From a checkpoint of a small autoregressive pixel model.
Model: 7.85M parameters, arch transformer_decoder, width 256, layers 10, norm layernorm.
Training: 28200 steps, batches of 64.
Data: trained on stained colorectal tissue patches (NCT-CRC-HE-100K), 90422 training examples.
Rows from block 7 of a small autoregressive pixel model, named by matrix and row number. Rows with one number belong to one neuron. Each number is 500 + 25 x the weight over its row's rms, rounded and kept within 0 to 999. All counts start at 0. Numbers have three digits each.
Before each neuron's rows are labels from the 100 images, of 14976, where the neuron reaches its highest value: "strongest on" is what is common among them. Only what is clearly more common there than usual is listed. The data: stained colorectal tissue patches (NCT-CRC-HE-100K).
# fc1: MLP up (model.blocks.7.mlp.fc1.weight, 1024x256), inputs 52-103
# fc2: MLP down (model.blocks.7.mlp.fc2.weight, 256x1024, transposed), outputs 52-103

strongest on: tissue: smooth muscle
fc1.268:467475543495472456494485533492499504500481533506508520493488464512458501494527507527522467535437514478518505493482538567468485505481517482478496502487492513
fc2.268:524499531543507473489514502488491450485506498493504499481514478466536454487497504446457527499556479446475501494524467455483487508462497509501487514533471540

strongest on: tissue: normal colon mucosa
fc1.236:498466519489525512451489553482518504473471502509464483511530553533519468517516497529506513523487498458498507502526518509501534461494491502494434506483475529
fc2.236:477484506495493493525495520492508498484508529509490469493528483536478469450542544551503493522473480511446548441483513497500509514493534525532491540490499493

strongest on: tissue: tumour epithelium
fc1.541:525481516504503508508489508487530486513479512522481524526470503453472508528525502502472466493459526482501482504478514507522509492451512499494468484497499492
fc2.541:486470479473453496509514468495516449459463479478531441489513527495501463460552527497428472501495498500473515482498537466475524556490511472500503523539493474

strongest on: tissue: smooth muscle; tissue: debris
fc1.13:502504439503522524488500527502513467518498483505491525534494497469473529512499457449507493510494542504523526497554515520487466544529472570498535520464490528
fc2.13:482478514498525460493504492547483547481474516470511506460468478498535468518497519561505514489556463473478523489504481424491515433478500418513517482505511492

strongest on: tissue: debris
fc1.257:527494495509513518500510518501486520526483499504525539510481510474498509547499544475492512518460487465481482476505495495512488475517489464510470513525505488
fc2.257:518569504498490459509473457507491508521525447508481534517536491496476449479481480471459493518474534514484500536562489507481484453478504489512473502468523477

strongest on: tissue: adipose tissue
fc1.510:483520500465480479508466511510493461515491503537469508517547519493455501529457509537499526489451510525482517498560489502580519538507472468520494466535533495
fc2.510:482502476532506520510522535492491498530479505534483476538476499538488471488516489507429450494475534486469418507515523544495471495468507463505488505495482499

strongest on: tissue: debris; tissue: lymphocytes
fc1.473:507500509476484532522518477497472495531488508511533496465469493494478491518493486462512490517492501521471484455495501489494480540520470507507491484485522512
fc2.473:479505506487472472487470536479479532472471462504509541540547504512482525506482510500528477519461486500507473473495500485472520442476459532492542519526535512

strongest on: tissue: mucus
fc1.484:504498469536506449493502488520526459482515557509523524486465480495562489494499477442561511457487524450484523505498541506464471503483521517543491499493528482
fc2.484:475514485488494511491494514503479545469476494502484508513506491538499471491491468500508499503535512470488526518478482520492530454505530461471537505513503497

strongest on: tissue: mucus
fc1.630:525484450472503512503514515485514475520526535538496514510534504535555504481501513518516519505457518532483521520491522499457536478517522524499481473514519532
fc2.630:498493571544509501492487519486457524478477481478508481501479518468490469527488580494453512487543454552512513528503500465521485469522550503487541513512474491

strongest on: tissue: debris; tissue: tumour epithelium
fc1.719:504523558529489485514502510491428517464508491507529482515455548549524515537511537464518490551489501532472517499494477497508473507509496529506499519514499481
fc2.719:494487493422529519478512490541520534522479508534472530484501469531503527468469469464520475466531473476467474515524501524509519495459500475512490497523502505

strongest on: tissue: debris
fc1.609:501493539516512468521559523494440509563524553496526483482476507515501496526503539485453517526414499495482466526495496488499491532542537509547500487477483525
fc2.609:505466515459506499463415503442514501517472511490491513550504455484521480510507485551516515480492518467479538481507472509529522482466500488475474517547503482

strongest on: tissue: adipose tissue
fc1.237:518458483490498520458507485480500473507459514528498454522473512487488514504512522509512483581481490454488527498459498503508490517512481524544495480479508484
fc2.237:494505509507498499548504520496481509493477514477518504543527507446524459511491498551499513499493526559554483496548496477516507490492504444490463536497484545

strongest on: tissue: normal colon mucosa; tissue: lymphocytes
fc1.135:555520519485504527483461487514458510470480482529505505499494509526542455527521498498487498494517567495521506571501503538492475560539486476501493477518463548
fc2.135:481505470479475486521491494482508476546455540509496443515487547485510507530504493527531501472481487493527479507530467520466533525493461503490480516475498484

strongest on: tissue: debris
fc1.314:492476524499520551525481533537456546523516497531499474532512469469521512468532518512490498540478549543477485486515500511492525507465492488497542479518530488
fc2.314:535492492516518454482469513508526482522491520519536493510491478502557506533489510535520496433476489510509476479518467496444529512477524499520527461492502505

strongest on: tissue: smooth muscle; tissue: mucus
fc1.508:473479490489553474492530478511509509501485542526508501488505523533496512545500476495496500492484535506468523514459493457500524489531464511518470463526468537
fc2.508:484476530510465456492455532468475478482474498512481465472532496474551505463522536505505504499505461519483535497493542504492462475498537509490539530489479491

strongest on: tissue: cancer-associated stroma
fc1.534:473502512501455472449520500478473545475475459488482515491455507483494556483515489510480546518480505509503488523487535485456500532494529454497527456552500521
fc2.534:465495482479480560439537552451489517512550539505534511491511469496515499487484491499507491493545510502508505463496511497488481506515483563517496509468480477

strongest on: tissue: tumour epithelium
fc1.489:516490531482511541445483507477474476505509477505498505488478493505487502513520495488495530533514486478479515554481514490503517519442482559448510512483525490
fc2.489:490485525504496503515498521494475472531522520479517547495505536525507484522501493492496455481496506509456484526556458469511529538502462484466498470537544490

strongest on: tissue: tumour epithelium
fc1.350:499498497488509533466473510474503486491468500504483500513498543540500497499478597506522545507493493492467479552521521474499470544508500526498519497528501482
fc2.350:473476577508491501472465489527539491483509512505542531489505515487490458510515510457490469501488494528498452503498487491477549453498539537508472510519510475

strongest on: tissue: tumour epithelium; tissue: mucus
fc1.101:489499504492514515486483503545478479537479503484459480470448495502477501496487484499516500488455504520511545485533498533482459508550485427507506459531508531
fc2.101:485496479481498535498534521481519477485513489513505513544534526536513501516506485515512505503493484495548466492473470506485509509478508519503538535498509515

strongest on: tissue: cancer-associated stroma
fc1.362:489443515515490482488491516470513497490505480493524530510461532499524512500512517483535518492541469521539488525472537520494559509504468494506463495495536498
fc2.362:489504474466516538460557507508514526491511500464507474520531515487524483538499518519461483504477516467489435493494505481469453498477523475515528485472484562

strongest on: tissue: smooth muscle; tissue: normal colon mucosa
fc1.568:511513468467519549484503494507475493506486470524558520483540501520468528451474516472512503511519551510475522508469486521537473502481495522476507491497476530
fc2.568:506497505544447493495510506525478521463494514464505483550510515487493491512485490534500488461488482504503526482516514498465503453490509500543498548510488478

strongest on: tissue: normal colon mucosa
fc1.328:447505539522438498500479509500488515506525511500556540453512470546488528485489450471498487494475502520478500534515491531518503492487511471542473480531488497
fc2.328:496476464505530491506520488472458508527487486501528524457525497479501452476491486480480537495478518475496476504498513523499500509460502511505491476506518475

strongest on: tissue: adipose tissue
fc1.35:478520478447500501506475496491492539469509516535494469544460513488522536498512509482555525505500498485532559504452526525528545510508510495488489501479496475
fc2.35:516521488494490531497517536533485509492501523487507505491543492489496511472535444509469486492515522553506515484472450518472508504523459456485526497473497508

strongest on: tissue: adipose tissue
fc1.716:479490517482512453514489499512463503455506512465506476517511458468537485511525487454536474581529503499515534503517507521549524468493519469499490502518476480
fc2.716:505470504506458519517537487441461496515488529510538506495503539524497507492503444492517480492512506577500518488465497482473497520503487516517493475510507530

strongest on: tissue: lymphocytes
fc1.330:486479485489522468544484491529510516458512479530521531480480520513538510475459475453553512493481525531502511486492499417470502478518506463482507479546494495
fc2.330:492487533512512458474467504503509494499516501486450512486510502455514484527495470491521516483460473475487529464503497536497520498452523490518466508530498481

strongest on: tissue: smooth muscle; tissue: debris
fc1.546:520529484483481529552509516532474529477482484497511493526555491527515540489488472477431498508531503482504476455465533481488494465493527503462480491476517515
fc2.546:468476512511511443485520497529497486485536494511520472510498443465495491538469537544531509516533477498504466447529473489495536472493454508510517476528508513

strongest on: tissue: smooth muscle
fc1.26:508516482480509474526457496502475510486528482457458478508530506485494435529484495512507484504499523521485494527578479480528517524473490549512527458477547488
fc2.26:569480514480444545508528491501485505485496472508526502474513504515500477503492544510533495493519462500480533529470490490479471492533497460502476541470466519

strongest on: tissue: smooth muscle
fc1.221:492486511469509525507490526461467499490478493526526507504455484483480514508490538486491521527546509481502457528508509554538524469487475462456492464522459485
fc2.221:544503457521477459550499477531512514493545522515498523492502491533501506475496496514463465497507512529463504514502497517465479533522464536507471500499550524

strongest on: tissue: mucus
fc1.387:477481561515512530483515470472536502508471530535449464409501481530512488518470537484555499496502466530483540493499496492498482518516466492491494506513466507
fc2.387:545516487486516482548509515506474514490521440494553509527494519484487502496524504455504505511488472504450510553523469472503495495514488480498541524488499515

strongest on: tissue: smooth muscle
fc1.272:548479482482478492505459507489497511498449577477493515528485516494526494539546460514558490489503532514497508502496505519500467512522548468511500501461527469
fc2.272:501473464472488492506521446502468530507494475505554486495504491524499532485530518549500509512515485516474486513519490515466506494471482478510482450521487539

strongest on: tissue: smooth muscle
fc1.549:488504508554539505466478451540463489503505506496520469504505538510492529518471509470510491521489512518529537553489489465512485516507541513505518508464558473
fc2.549:487463511491512496486480530475460487498508490505528509544479498496470508454459474507459529490505494473541522479514497496530499479513513528509505512471440484

strongest on: tissue: smooth muscle
fc1.151:519509514498510489510497538544527465509492507508537514466524513503483458491511453457492522486541485468485513513475511506488485489481511502480447456497498491
fc2.151:523460515522512488522460490487483521482478480507494534450492456472511507459533532540501459512475490515485512512464489467522549505524480547519495509496469527

strongest on: tissue: smooth muscle; tissue: tumour epithelium
fc1.34:495462560517520522480493498499475486504486517457496490534553528488500494513501446512487513510456520509534496477536517506450460530476495541474486504493520546
fc2.34:558494487497514454528555490505507509468530500509495485489503553481520496563489471480478519529534484521527540499548467531527484475545562506521476534496524518

strongest on: tissue: cancer-associated stroma; tissue: debris
fc1.649:514493470546522520512472518503476462472457509482514499512476495490471488465511514465499491458514562476541512501486517532470483512515485503535498453491499484
fc2.649:461482496470488566528520487513461470460507464492525452457520481506557538528481532512511523508510481521502510531452545446485470468502529490527496528514502491

strongest on: tissue: adipose tissue
fc1.591:506493512481503503515466507515523442523531535507478507463522467466497481533514513460538524487522501485486509493504485533479490492475506529496511479501504543
fc2.591:484529556462465468482486497509550520509502511478519531522489559514533538501475504539504528505488507453498499499498464491512509473522491515438515508515539514

strongest on: tissue: adipose tissue
fc1.193:459534507531503501522535507465574535517518511491506501504538513500483472526494543471503509511444494463519484519495479520508500449517468489507471500473480501
fc2.193:480505490521521482521527544518478507526504482533540432470479481494493538500546465488477500449503462467461476500494509481492500555477482483469551493522513513

strongest on: tissue: adipose tissue
fc1.388:523496479470492526475487515503504483549486493488499497503500536494505487465509509499539474514509524492523514473498499494516519506500472516558486515493511507
fc2.388:470453526543499488474479517500505535497498507505542513477500456520479493472459512502493500506514498510577516462493490475532499486516481470499516484503507488

strongest on: tissue: smooth muscle; tissue: lymphocytes
fc1.722:494457508486481494484536497524524482501512476498492517474547504477516471480527451508563499503536539464567522483539485523472529480472510504492543546513502490
fc2.722:509530483491488485467502463477469495521541455522507547511468458475452493463532521471499484477463498532507516492521507507506506462483502479496458476492499533

strongest on: tissue: lymphocytes
fc1.95:520532473522500532491511547495475482526499499554503502518530488524513515491476467458458536540523485538480454465470517490460482487512448507493516488506504521
fc2.95:488487486527484468504490448443468517491470498501514489490485511525475532477473494507546496516466507532491507480502463480505521441485474451518523470558504498

strongest on: tissue: cancer-associated stroma
fc1.522:505460483551485520492483537496503478481551457519523503486505524503521479505487506467493529511495488562515498504485508537505519531496485517502469489525494453
fc2.522:515560512454484520526505444514467490451492496534467472503474479527498497496494480494525433499466534514520495503521481465510514472485512489480511495467528524

strongest on: tissue: debris; tissue: normal colon mucosa
fc1.590:480561479478500509502512496478484475545536447516530465494497520492465539494501546553519500520497514492474519548529477474482476492480528473500538506513495499
fc2.590:492467484526501474512515506467496501499500535448542536473543495482534500529512537501488480440501482519432462502497513506486477490453527442496526476497524473

strongest on: tissue: smooth muscle
fc1.413:520498521539487474491505515527496514507499503484493484515479507477525523477473485515487471492462506536524491522492467508524483501543539494519488527503487507
fc2.413:449520504488446450513567522509522536504465505463492526486534525496516518534476505510534544475547496441490515521500459498525520485519508494518505531530515523

strongest on: tissue: debris
fc1.80:497488501491465489487482501471474465540534522543507479505558499557518477478488549521505461462538492479532479490503491500508504487516500485507498519470519511
fc2.80:539510515508541501476465518511509506493479500536509499538520490494464461520449497531480521506495502457451495488519458545492489483500499487546457497541470547

strongest on: tissue: tumour epithelium
fc1.174:522514509438491501511512519512489488514543513483461442537505514513441479447511507454488496501525542506501485512494531479493478518510475475524483497484512482
fc2.174:525473469543492501489532496456537529513519516499489534512545494496486448502475524491494544499470495516512496461473538541497561537510493491513492470513566492

strongest on: tissue: cancer-associated stroma; tissue: normal colon mucosa
fc1.54:477481475521481501470489548482534470531538450527501503490475489488505475535514454512495509470486487517458469538468452516545512497482459487507482495495513471
fc2.54:489512518461517498495476446538493490503455487513529475470504450534537505522463561518490511511517540483489504476486489454513490539547486461522469481484475474

strongest on: tissue: smooth muscle; tissue: debris
fc1.81:503440458466498488506515493519528491474424520465482540482524518553488493488449465479584506479487480498542505515535497537476474499458546485520494507505481455
fc2.81:472497506493483497478551541485498515471498471443513488519495479489496484476503505542461531543497522493524530541495527481514546461494464527561487493501461541

strongest on: tissue: debris
fc1.708:500499504486504534482526500523490477511506502469508452509506522483471503460497522435527475506535512477481507500443508514519503509488474488491487507480505453
fc2.708:524460517505487491464531496507474522550511510505555516470514442496530480519511472525529520471478506515556547476494552567503477516470504506528500516517486451

strongest on: tissue: normal colon mucosa
fc1.692:522494478506504519500461482472491519525533503527517531497521484511509525489466497508507464478511486525502496501521501444556484511476508538497511476502447485
fc2.692:522488541502504577466500489525507499481493494479494512484497511504432492554500446492516499502504479469487504502433522523497521513509518471509487513511571534

strongest on: tissue: debris; tissue: tumour epithelium
fc1.198:524528513498511506530487544514521500448523497465509462526494500502505558519552526497535518547530501500498495490531512521570494514502525502507471475495506525
fc2.198:501495491520543494546495491525477522483473535549538535488501531490518480483472543468502496483448542470484477481484516463467523467466515536494510462547484462

strongest on: tissue: mucus
fc1.757:472507484489443476515481480521515507499477482494474523483506538547488501475504480470458531520486460464487435518553527507527518497498467545544505512551515469
fc2.757:493529437493502518454520501467480515505469483514503495521505482531514485510512502503473495472449526539459496475473535475492478487520502483550474495485487493

strongest on: tissue: mucus
fc1.256:499526468478483494552443450505467525466518485491465494491498488533476512514543506504481493492533475500500500495442527531509511507499518510513493526523500498
fc2.256:482484522524517444454484525490548465504518519525484520489480513485504519497496541499540477529496543540447482543509480497515546479477501495483483471495484520

strongest on: tissue: tumour epithelium
fc1.563:476491525458478511518507513510521470451548482518504457491498530542500524529528510489471460465484493500461502489498522427453500530524511531490470479530511504
fc2.563:485477486474526477515526475428499508569449487535513528467489530478495496509480524508542482486499492555518526484471497507478551469474465516505520471494526490

strongest on: tissue: adipose tissue
fc1.535:509476490481507523477462448443484506483504531495515501538514510449515499482519480456491491534487477492498544465480509517532483493476524534532500488501512488
fc2.535:491496559485473535524509485478498480482437535523507517475539500492503492451454475549487543473465517504511507468514534462489479525509459507515469515470467486

strongest on: tissue: smooth muscle
fc1.628:478552537501480506475431476498515508495511523520490483499485501499509521512476483475517535523464516527512484540518560502441499534501497497440515496504501504
fc2.628:506465504488550524544526474492505530485530484485483495558515520469497485519511462511496491474462502501533489420469550494550488453528511495502487475516494489

strongest on: tissue: debris
fc1.70:550509504494511501490534485508523490484512546468504507477497491480531493471482517509543514544504509523493501517471515463526509505504483511456519493462497467
fc2.70:484485487517537473483547511481488478441510506500480523488531543508497455483474469529506499491490507501474504481502519503528480457511493504508480491528529512

strongest on: tissue: normal colon mucosa
fc1.612:439521486470487540521530486534501488512501516517524525501546491492473464482513465491520472543509492510479471481497459552487482489490509492513458534503441521
fc2.612:494521539542473517533532483525514512511504516526491444508462476519487478504533501500507525490513512499508520470478537498462525479519536476529518482512531505

strongest on: tissue: mucus; tissue: normal colon mucosa
fc1.504:537455534508500532502493503469500493488490496478513542526508427466499489509511483541474512467484519527551517478460523507515511472517507509536450504471467540
fc2.504:482501500466500507523480468474519504471521494473508519484515503481452496521482494508452481549514491504494493473493506507489479499504529518469517487554510488

strongest on: tissue: debris
fc1.433:515494507495465474458532492501500503520493480535480475514512503480486473483502482472488531532508502504513511509526478513525461463512486526460526513552467481
fc2.433:518471488524509470483505556545511487486451505478484523497514519522538536472550517530498491504510449475484476484479510492458495544496505505526529510461520510

strongest on: tissue: smooth muscle; tissue: cancer-associated stroma
fc1.147:525527519515452510484494537519495498483511522431475502480523473486514496449502459495485493549463504491476479520518512492456529499464491516510485515484520474
fc2.147:514481517516512513518494546444468514496489490516469514511472485491458526501524465508497526451502461507523510504491488532540535514473472479487475522502525535

strongest on: tissue: normal colon mucosa
fc1.714:479465524468557508462474544496485469505480469519533496485521544466527485527491477521500480480489508486478471522533505499504457498476467493508516481516515534
fc2.714:571547487467513532499471489471534499526484475486469469503516492487510453514529514513503489499562517542530511514520480484490492514473534508542486485521499512

strongest on: tissue: cancer-associated stroma; tissue: debris
fc1.576:486524493496478455487436504469497473484499542498477487475506496497510517449506509494503520507549518482519526535487512515501467480482471524534474495445505491
fc2.576:515501511492488512517485510530461544491544482479518513515513506467481548490487489518508524468493486493497525510529563464455482477511512506515508523499505509

strongest on: tissue: cancer-associated stroma
fc1.599:505511504517521519504499494480507491540502513491446515527467530500509505519526418439515514474519510477497449466492497504495494485473485485488505477507481507
fc2.599:453443502490512469464472466536496467510455511547503457498522487476491526482453511494506547520505458507511484527475443509583500536487490502500524471518488506

strongest on: tissue: normal colon mucosa
fc1.490:494471523517502505511497513520489520481468495528517530486496490472509509466495505494504486464472483512522491482499530464449467516537524489480537476479502522
fc2.490:483496494498503431510505510510471523496518545484500514465507473544511491479456508473485523518452457544467514520458520527489494513462477488510499489525505464

strongest on: tissue: mucus
fc1.383:518480506483471511495507486469501459486524482501464525488533473442458494520510478467531500512517544516514517511507448489502510485476486499475501540521516526
fc2.383:518504489468460496491513488455492477473506462530524493530487486512449514539455490450508467466545490537488524503502461465454519512494505507502483519491475510

strongest on: tissue: adipose tissue; tissue: mucus
fc1.668:481514538456478551526524521501546469561509504490493517491494531555474509469455500463454505477486482465472529489536529533521462460517500514525460517484469485
fc2.668:509498491504505478474513522454484503490468459479495515446489487495510478578490500536536467521477519499491489512456512497509475483514510478458542518497476474

strongest on: tissue: tumour epithelium
fc1.162:468524480535481499473484498540505524487489503546498503473447530488483482466507495514524479500485524428519460533472536506496523466484442518529471476467524494
fc2.162:502515485479502542538498487499500532429535499498543458521516492467520525496480528512492508516502507525504483526511520481479450503536521481486512544543511531

strongest on: tissue: smooth muscle
fc1.450:544512477462476527505477520518493501523487551524491504484521542500468500475481514505495494479480539485524518516481485437467459502500492486482493526435472503
fc2.450:463487497468505513489505494474521504544492523508467484534509515499474489504480480485517487552537518496513469511506555523528550496497452537512503497551496497

strongest on: tissue: normal colon mucosa; tissue: tumour epithelium
fc1.650:555484525494497503522504497513466499446505502540482522439513457474510474463515483503509535506479491462533522537483496490514497467495505483489485522493499531
fc2.650:506508485482529495454495468503474496541464547516482522483506514511525499531470458447479516503505509518464483489531514501483446535530515493521535447517509475

strongest on: tissue: cancer-associated stroma
fc1.131:487533527455505502498479492440488514464521473514478480499511467493505495476569459506502498497465506526510490462524442477505495515529472468484522499484527476
fc2.131:479521454492511621510445501493494504546547540513540498507521470494516500464450453477522488504510483497491480503476490476545511522462488507482478536487492534

strongest on: tissue: adipose tissue
fc1.684:510468512489462470491513512520508488501546496507503481482547486503465475486524470503503487474486492492509483503508478463482506516579514517522515495514493434
fc2.684:491467515526486543498503501495519530500462457492531507468472511492500492510496540472474514524508533565494496529481472518477514532491468542484486468514513508

strongest on: tissue: adipose tissue; tissue: lymphocytes
fc1.440:475548516453527456494483488487508486480544496512514511480497495474526527525452514508571509521499479537559491483536487482500529490453506476485495508464493494
fc2.440:503439542511528465508474488498486492499502539497467493476548541522506466457509475493495490456522505514486486494524481487485487520552489505551485501518526494

strongest on: tissue: cancer-associated stroma
fc1.94:441494522542483519459494483496477502531487487538535520477471476485459542493493491523477505515505512532494494493475519510492470507482532470461514468544475478
fc2.94:486499490505473570449492571485482515476559544481538517459502492527506509507502479499482502502512501474492494511483509516461489496542489555525529497472482477

strongest on: tissue: adipose tissue
fc1.533:502490542507460486514479471475458518479487498472463540482456508494516499524522549516520524545461489474499515459506459468511561489488503498507505514519490474
fc2.533:488478519484556483528496495484509500524447579459485481500466499470526482524493512473543495493504518523526534496500495480493526476529425481508503533507469474

strongest on: tissue: adipose tissue
fc1.602:475492476510492497476540483488529496521489504506488538481518482507495545512535513447573462525436526478485461496500468541460473484461510509478532489474481505
fc2.602:522519476508540486520495549475543493502471504502504477507488546527504521501454522546472536482501505465483510483484489543450468521488476527515543521488477554

strongest on: tissue: cancer-associated stroma
fc1.281:530495504555494461461478534506496480493475503514535500489482492474497503487491477507554480496466520476513479492469535525503515515524488515505471486462493503
fc2.281:498505475495473544502546445526524521448510483499488465450501521524499519499478494535454509497500495524446503528500452478478516510481510480549502554511491500

strongest on: tissue: smooth muscle
fc1.310:527455464513504466494485513493498506494497497487496514506528523461510534514445502517529500490472554498518488500507496516518476525537476494463525467507496470
fc2.310:486506534524498554506482478499522470505520488478490511519478505518477497481460501531502495560553527496477495457499488486538503523472499508538560520523524524

strongest on: tissue: mucus; tissue: normal colon mucosa
fc1.144:527497472538517497512504497506481476473529476494500517525495524471497514508521501483472466479539502548510491505527524522543481494487509541495509489461502488
fc2.144:554481562498505619468479502461497486507546444517527504453511512468455503494525469464490502502506508483510509535485507509489483497517504448521493480501548552

strongest on: tissue: tumour epithelium
fc1.415:542479546501496539483483478522491469513503469518495473529482523498475537518448477466510557493498485492471466517501481467482519497523508545490461528478473482
fc2.415:455465507515468440509523517488516504445493505478507504515500537501495474510495483520525500478515469471511482461535490493479540509464515489483538522505503486

strongest on: tissue: smooth muscle; tissue: cancer-associated stroma
fc1.432:478460510515523510455462489495454425520470517497513521499483515521511501498471509504521499503518484513512474544516503522515470466500504529526511459532542461
fc2.432:514496527475484497508501467519497530513502519530510450469452465515512557495465484485488460529483469558467497484501532481521528499474488459513517520478503506

strongest on: tissue: adipose tissue
fc1.245:511504497461541477501507540532515519500464475529525513497457476484477495509508458487561523492448518532493519490502505475489532505525520472451492506514527485
fc2.245:450484502496486509502508490490515486517519471531490535527468530452527542485497499473536539481436508470560452503499483480509519502490509496469514477459487537

strongest on: tissue: tumour epithelium
fc1.341:532484485558505459485522536515524504502502461514515518491489538515494523522540458505523457534489495531487526514483496478513464473529540565474463472485536484
fc2.341:478523485463492530462511492507526538504479493491486519472465498521517530481467497475486486518517503473458504525509493498516505489467494498499497495519491506

strongest on: tissue: mucus
fc1.119:502498460499503478491501483535495519480522446468505500535507541503527495459514529513497480505503523524529503492482547530548497490481504544445494500457492493
fc2.119:554497531485544573490471505484512533499541457525505541489487527506440522479512465469497510491499503499480472524515507478481495479532510484546504459521456527

strongest on: tissue: debris; tissue: tumour epithelium
fc1.278:509496495453479487503489525508486482485493491490465480510524486517493546546486516460462521521535538527465507477494467504507489496511494480509481502468479508
fc2.278:474509502526504492495480522480478498508531511515532467446519513489503467493467513514470457515478466529507561530464480521523532473529509583474484534489523496

strongest on: tissue: cancer-associated stroma; tissue: smooth muscle
fc1.412:467486519499472502533492512512479487559488487470496494505494498509523497478494508515516523461456483496470499512478493492469482461464545509513458543480497470
fc2.412:477508518499521529512537549455472524536496476454502499540509469494499487497485476504459539489487494492507509523489509507529536525475494533539439514527490492

strongest on: tissue: tumour epithelium; tissue: smooth muscle
fc1.660:501489532479501489500472489508475502499495492500559493521509528487457488521538461455527505553532530530532463540547444480509486488454505507495457515482489498
fc2.660:517427504517471495516504492519454505508504552493501499477492535485510462482491445420501519520474487524499511517515464516524492491507521496506521484512563507

strongest on: tissue: debris
fc1.556:449489510503456489482489485494518473488430489538520519536559523515491490491534484516513505468487530506541516490536545491500514509480526498514453520468528501
fc2.556:492486518494526446493500540494477513488446526511516516492501527525507477522488450525524489487480502445454558460535477509508558515519514505509495469509505524

strongest on: tissue: debris; tissue: cancer-associated stroma
fc1.420:550459522501485463508490531485499501511473546499500486467507481502486537509514490463523485501440514488462521516470509531507462517514480497494484492510502491
fc2.420:551507482512480515489490475495500468463488479497524502533514549507485477485486489549495493482488477464489534486523470504455525507496471458483504562525506497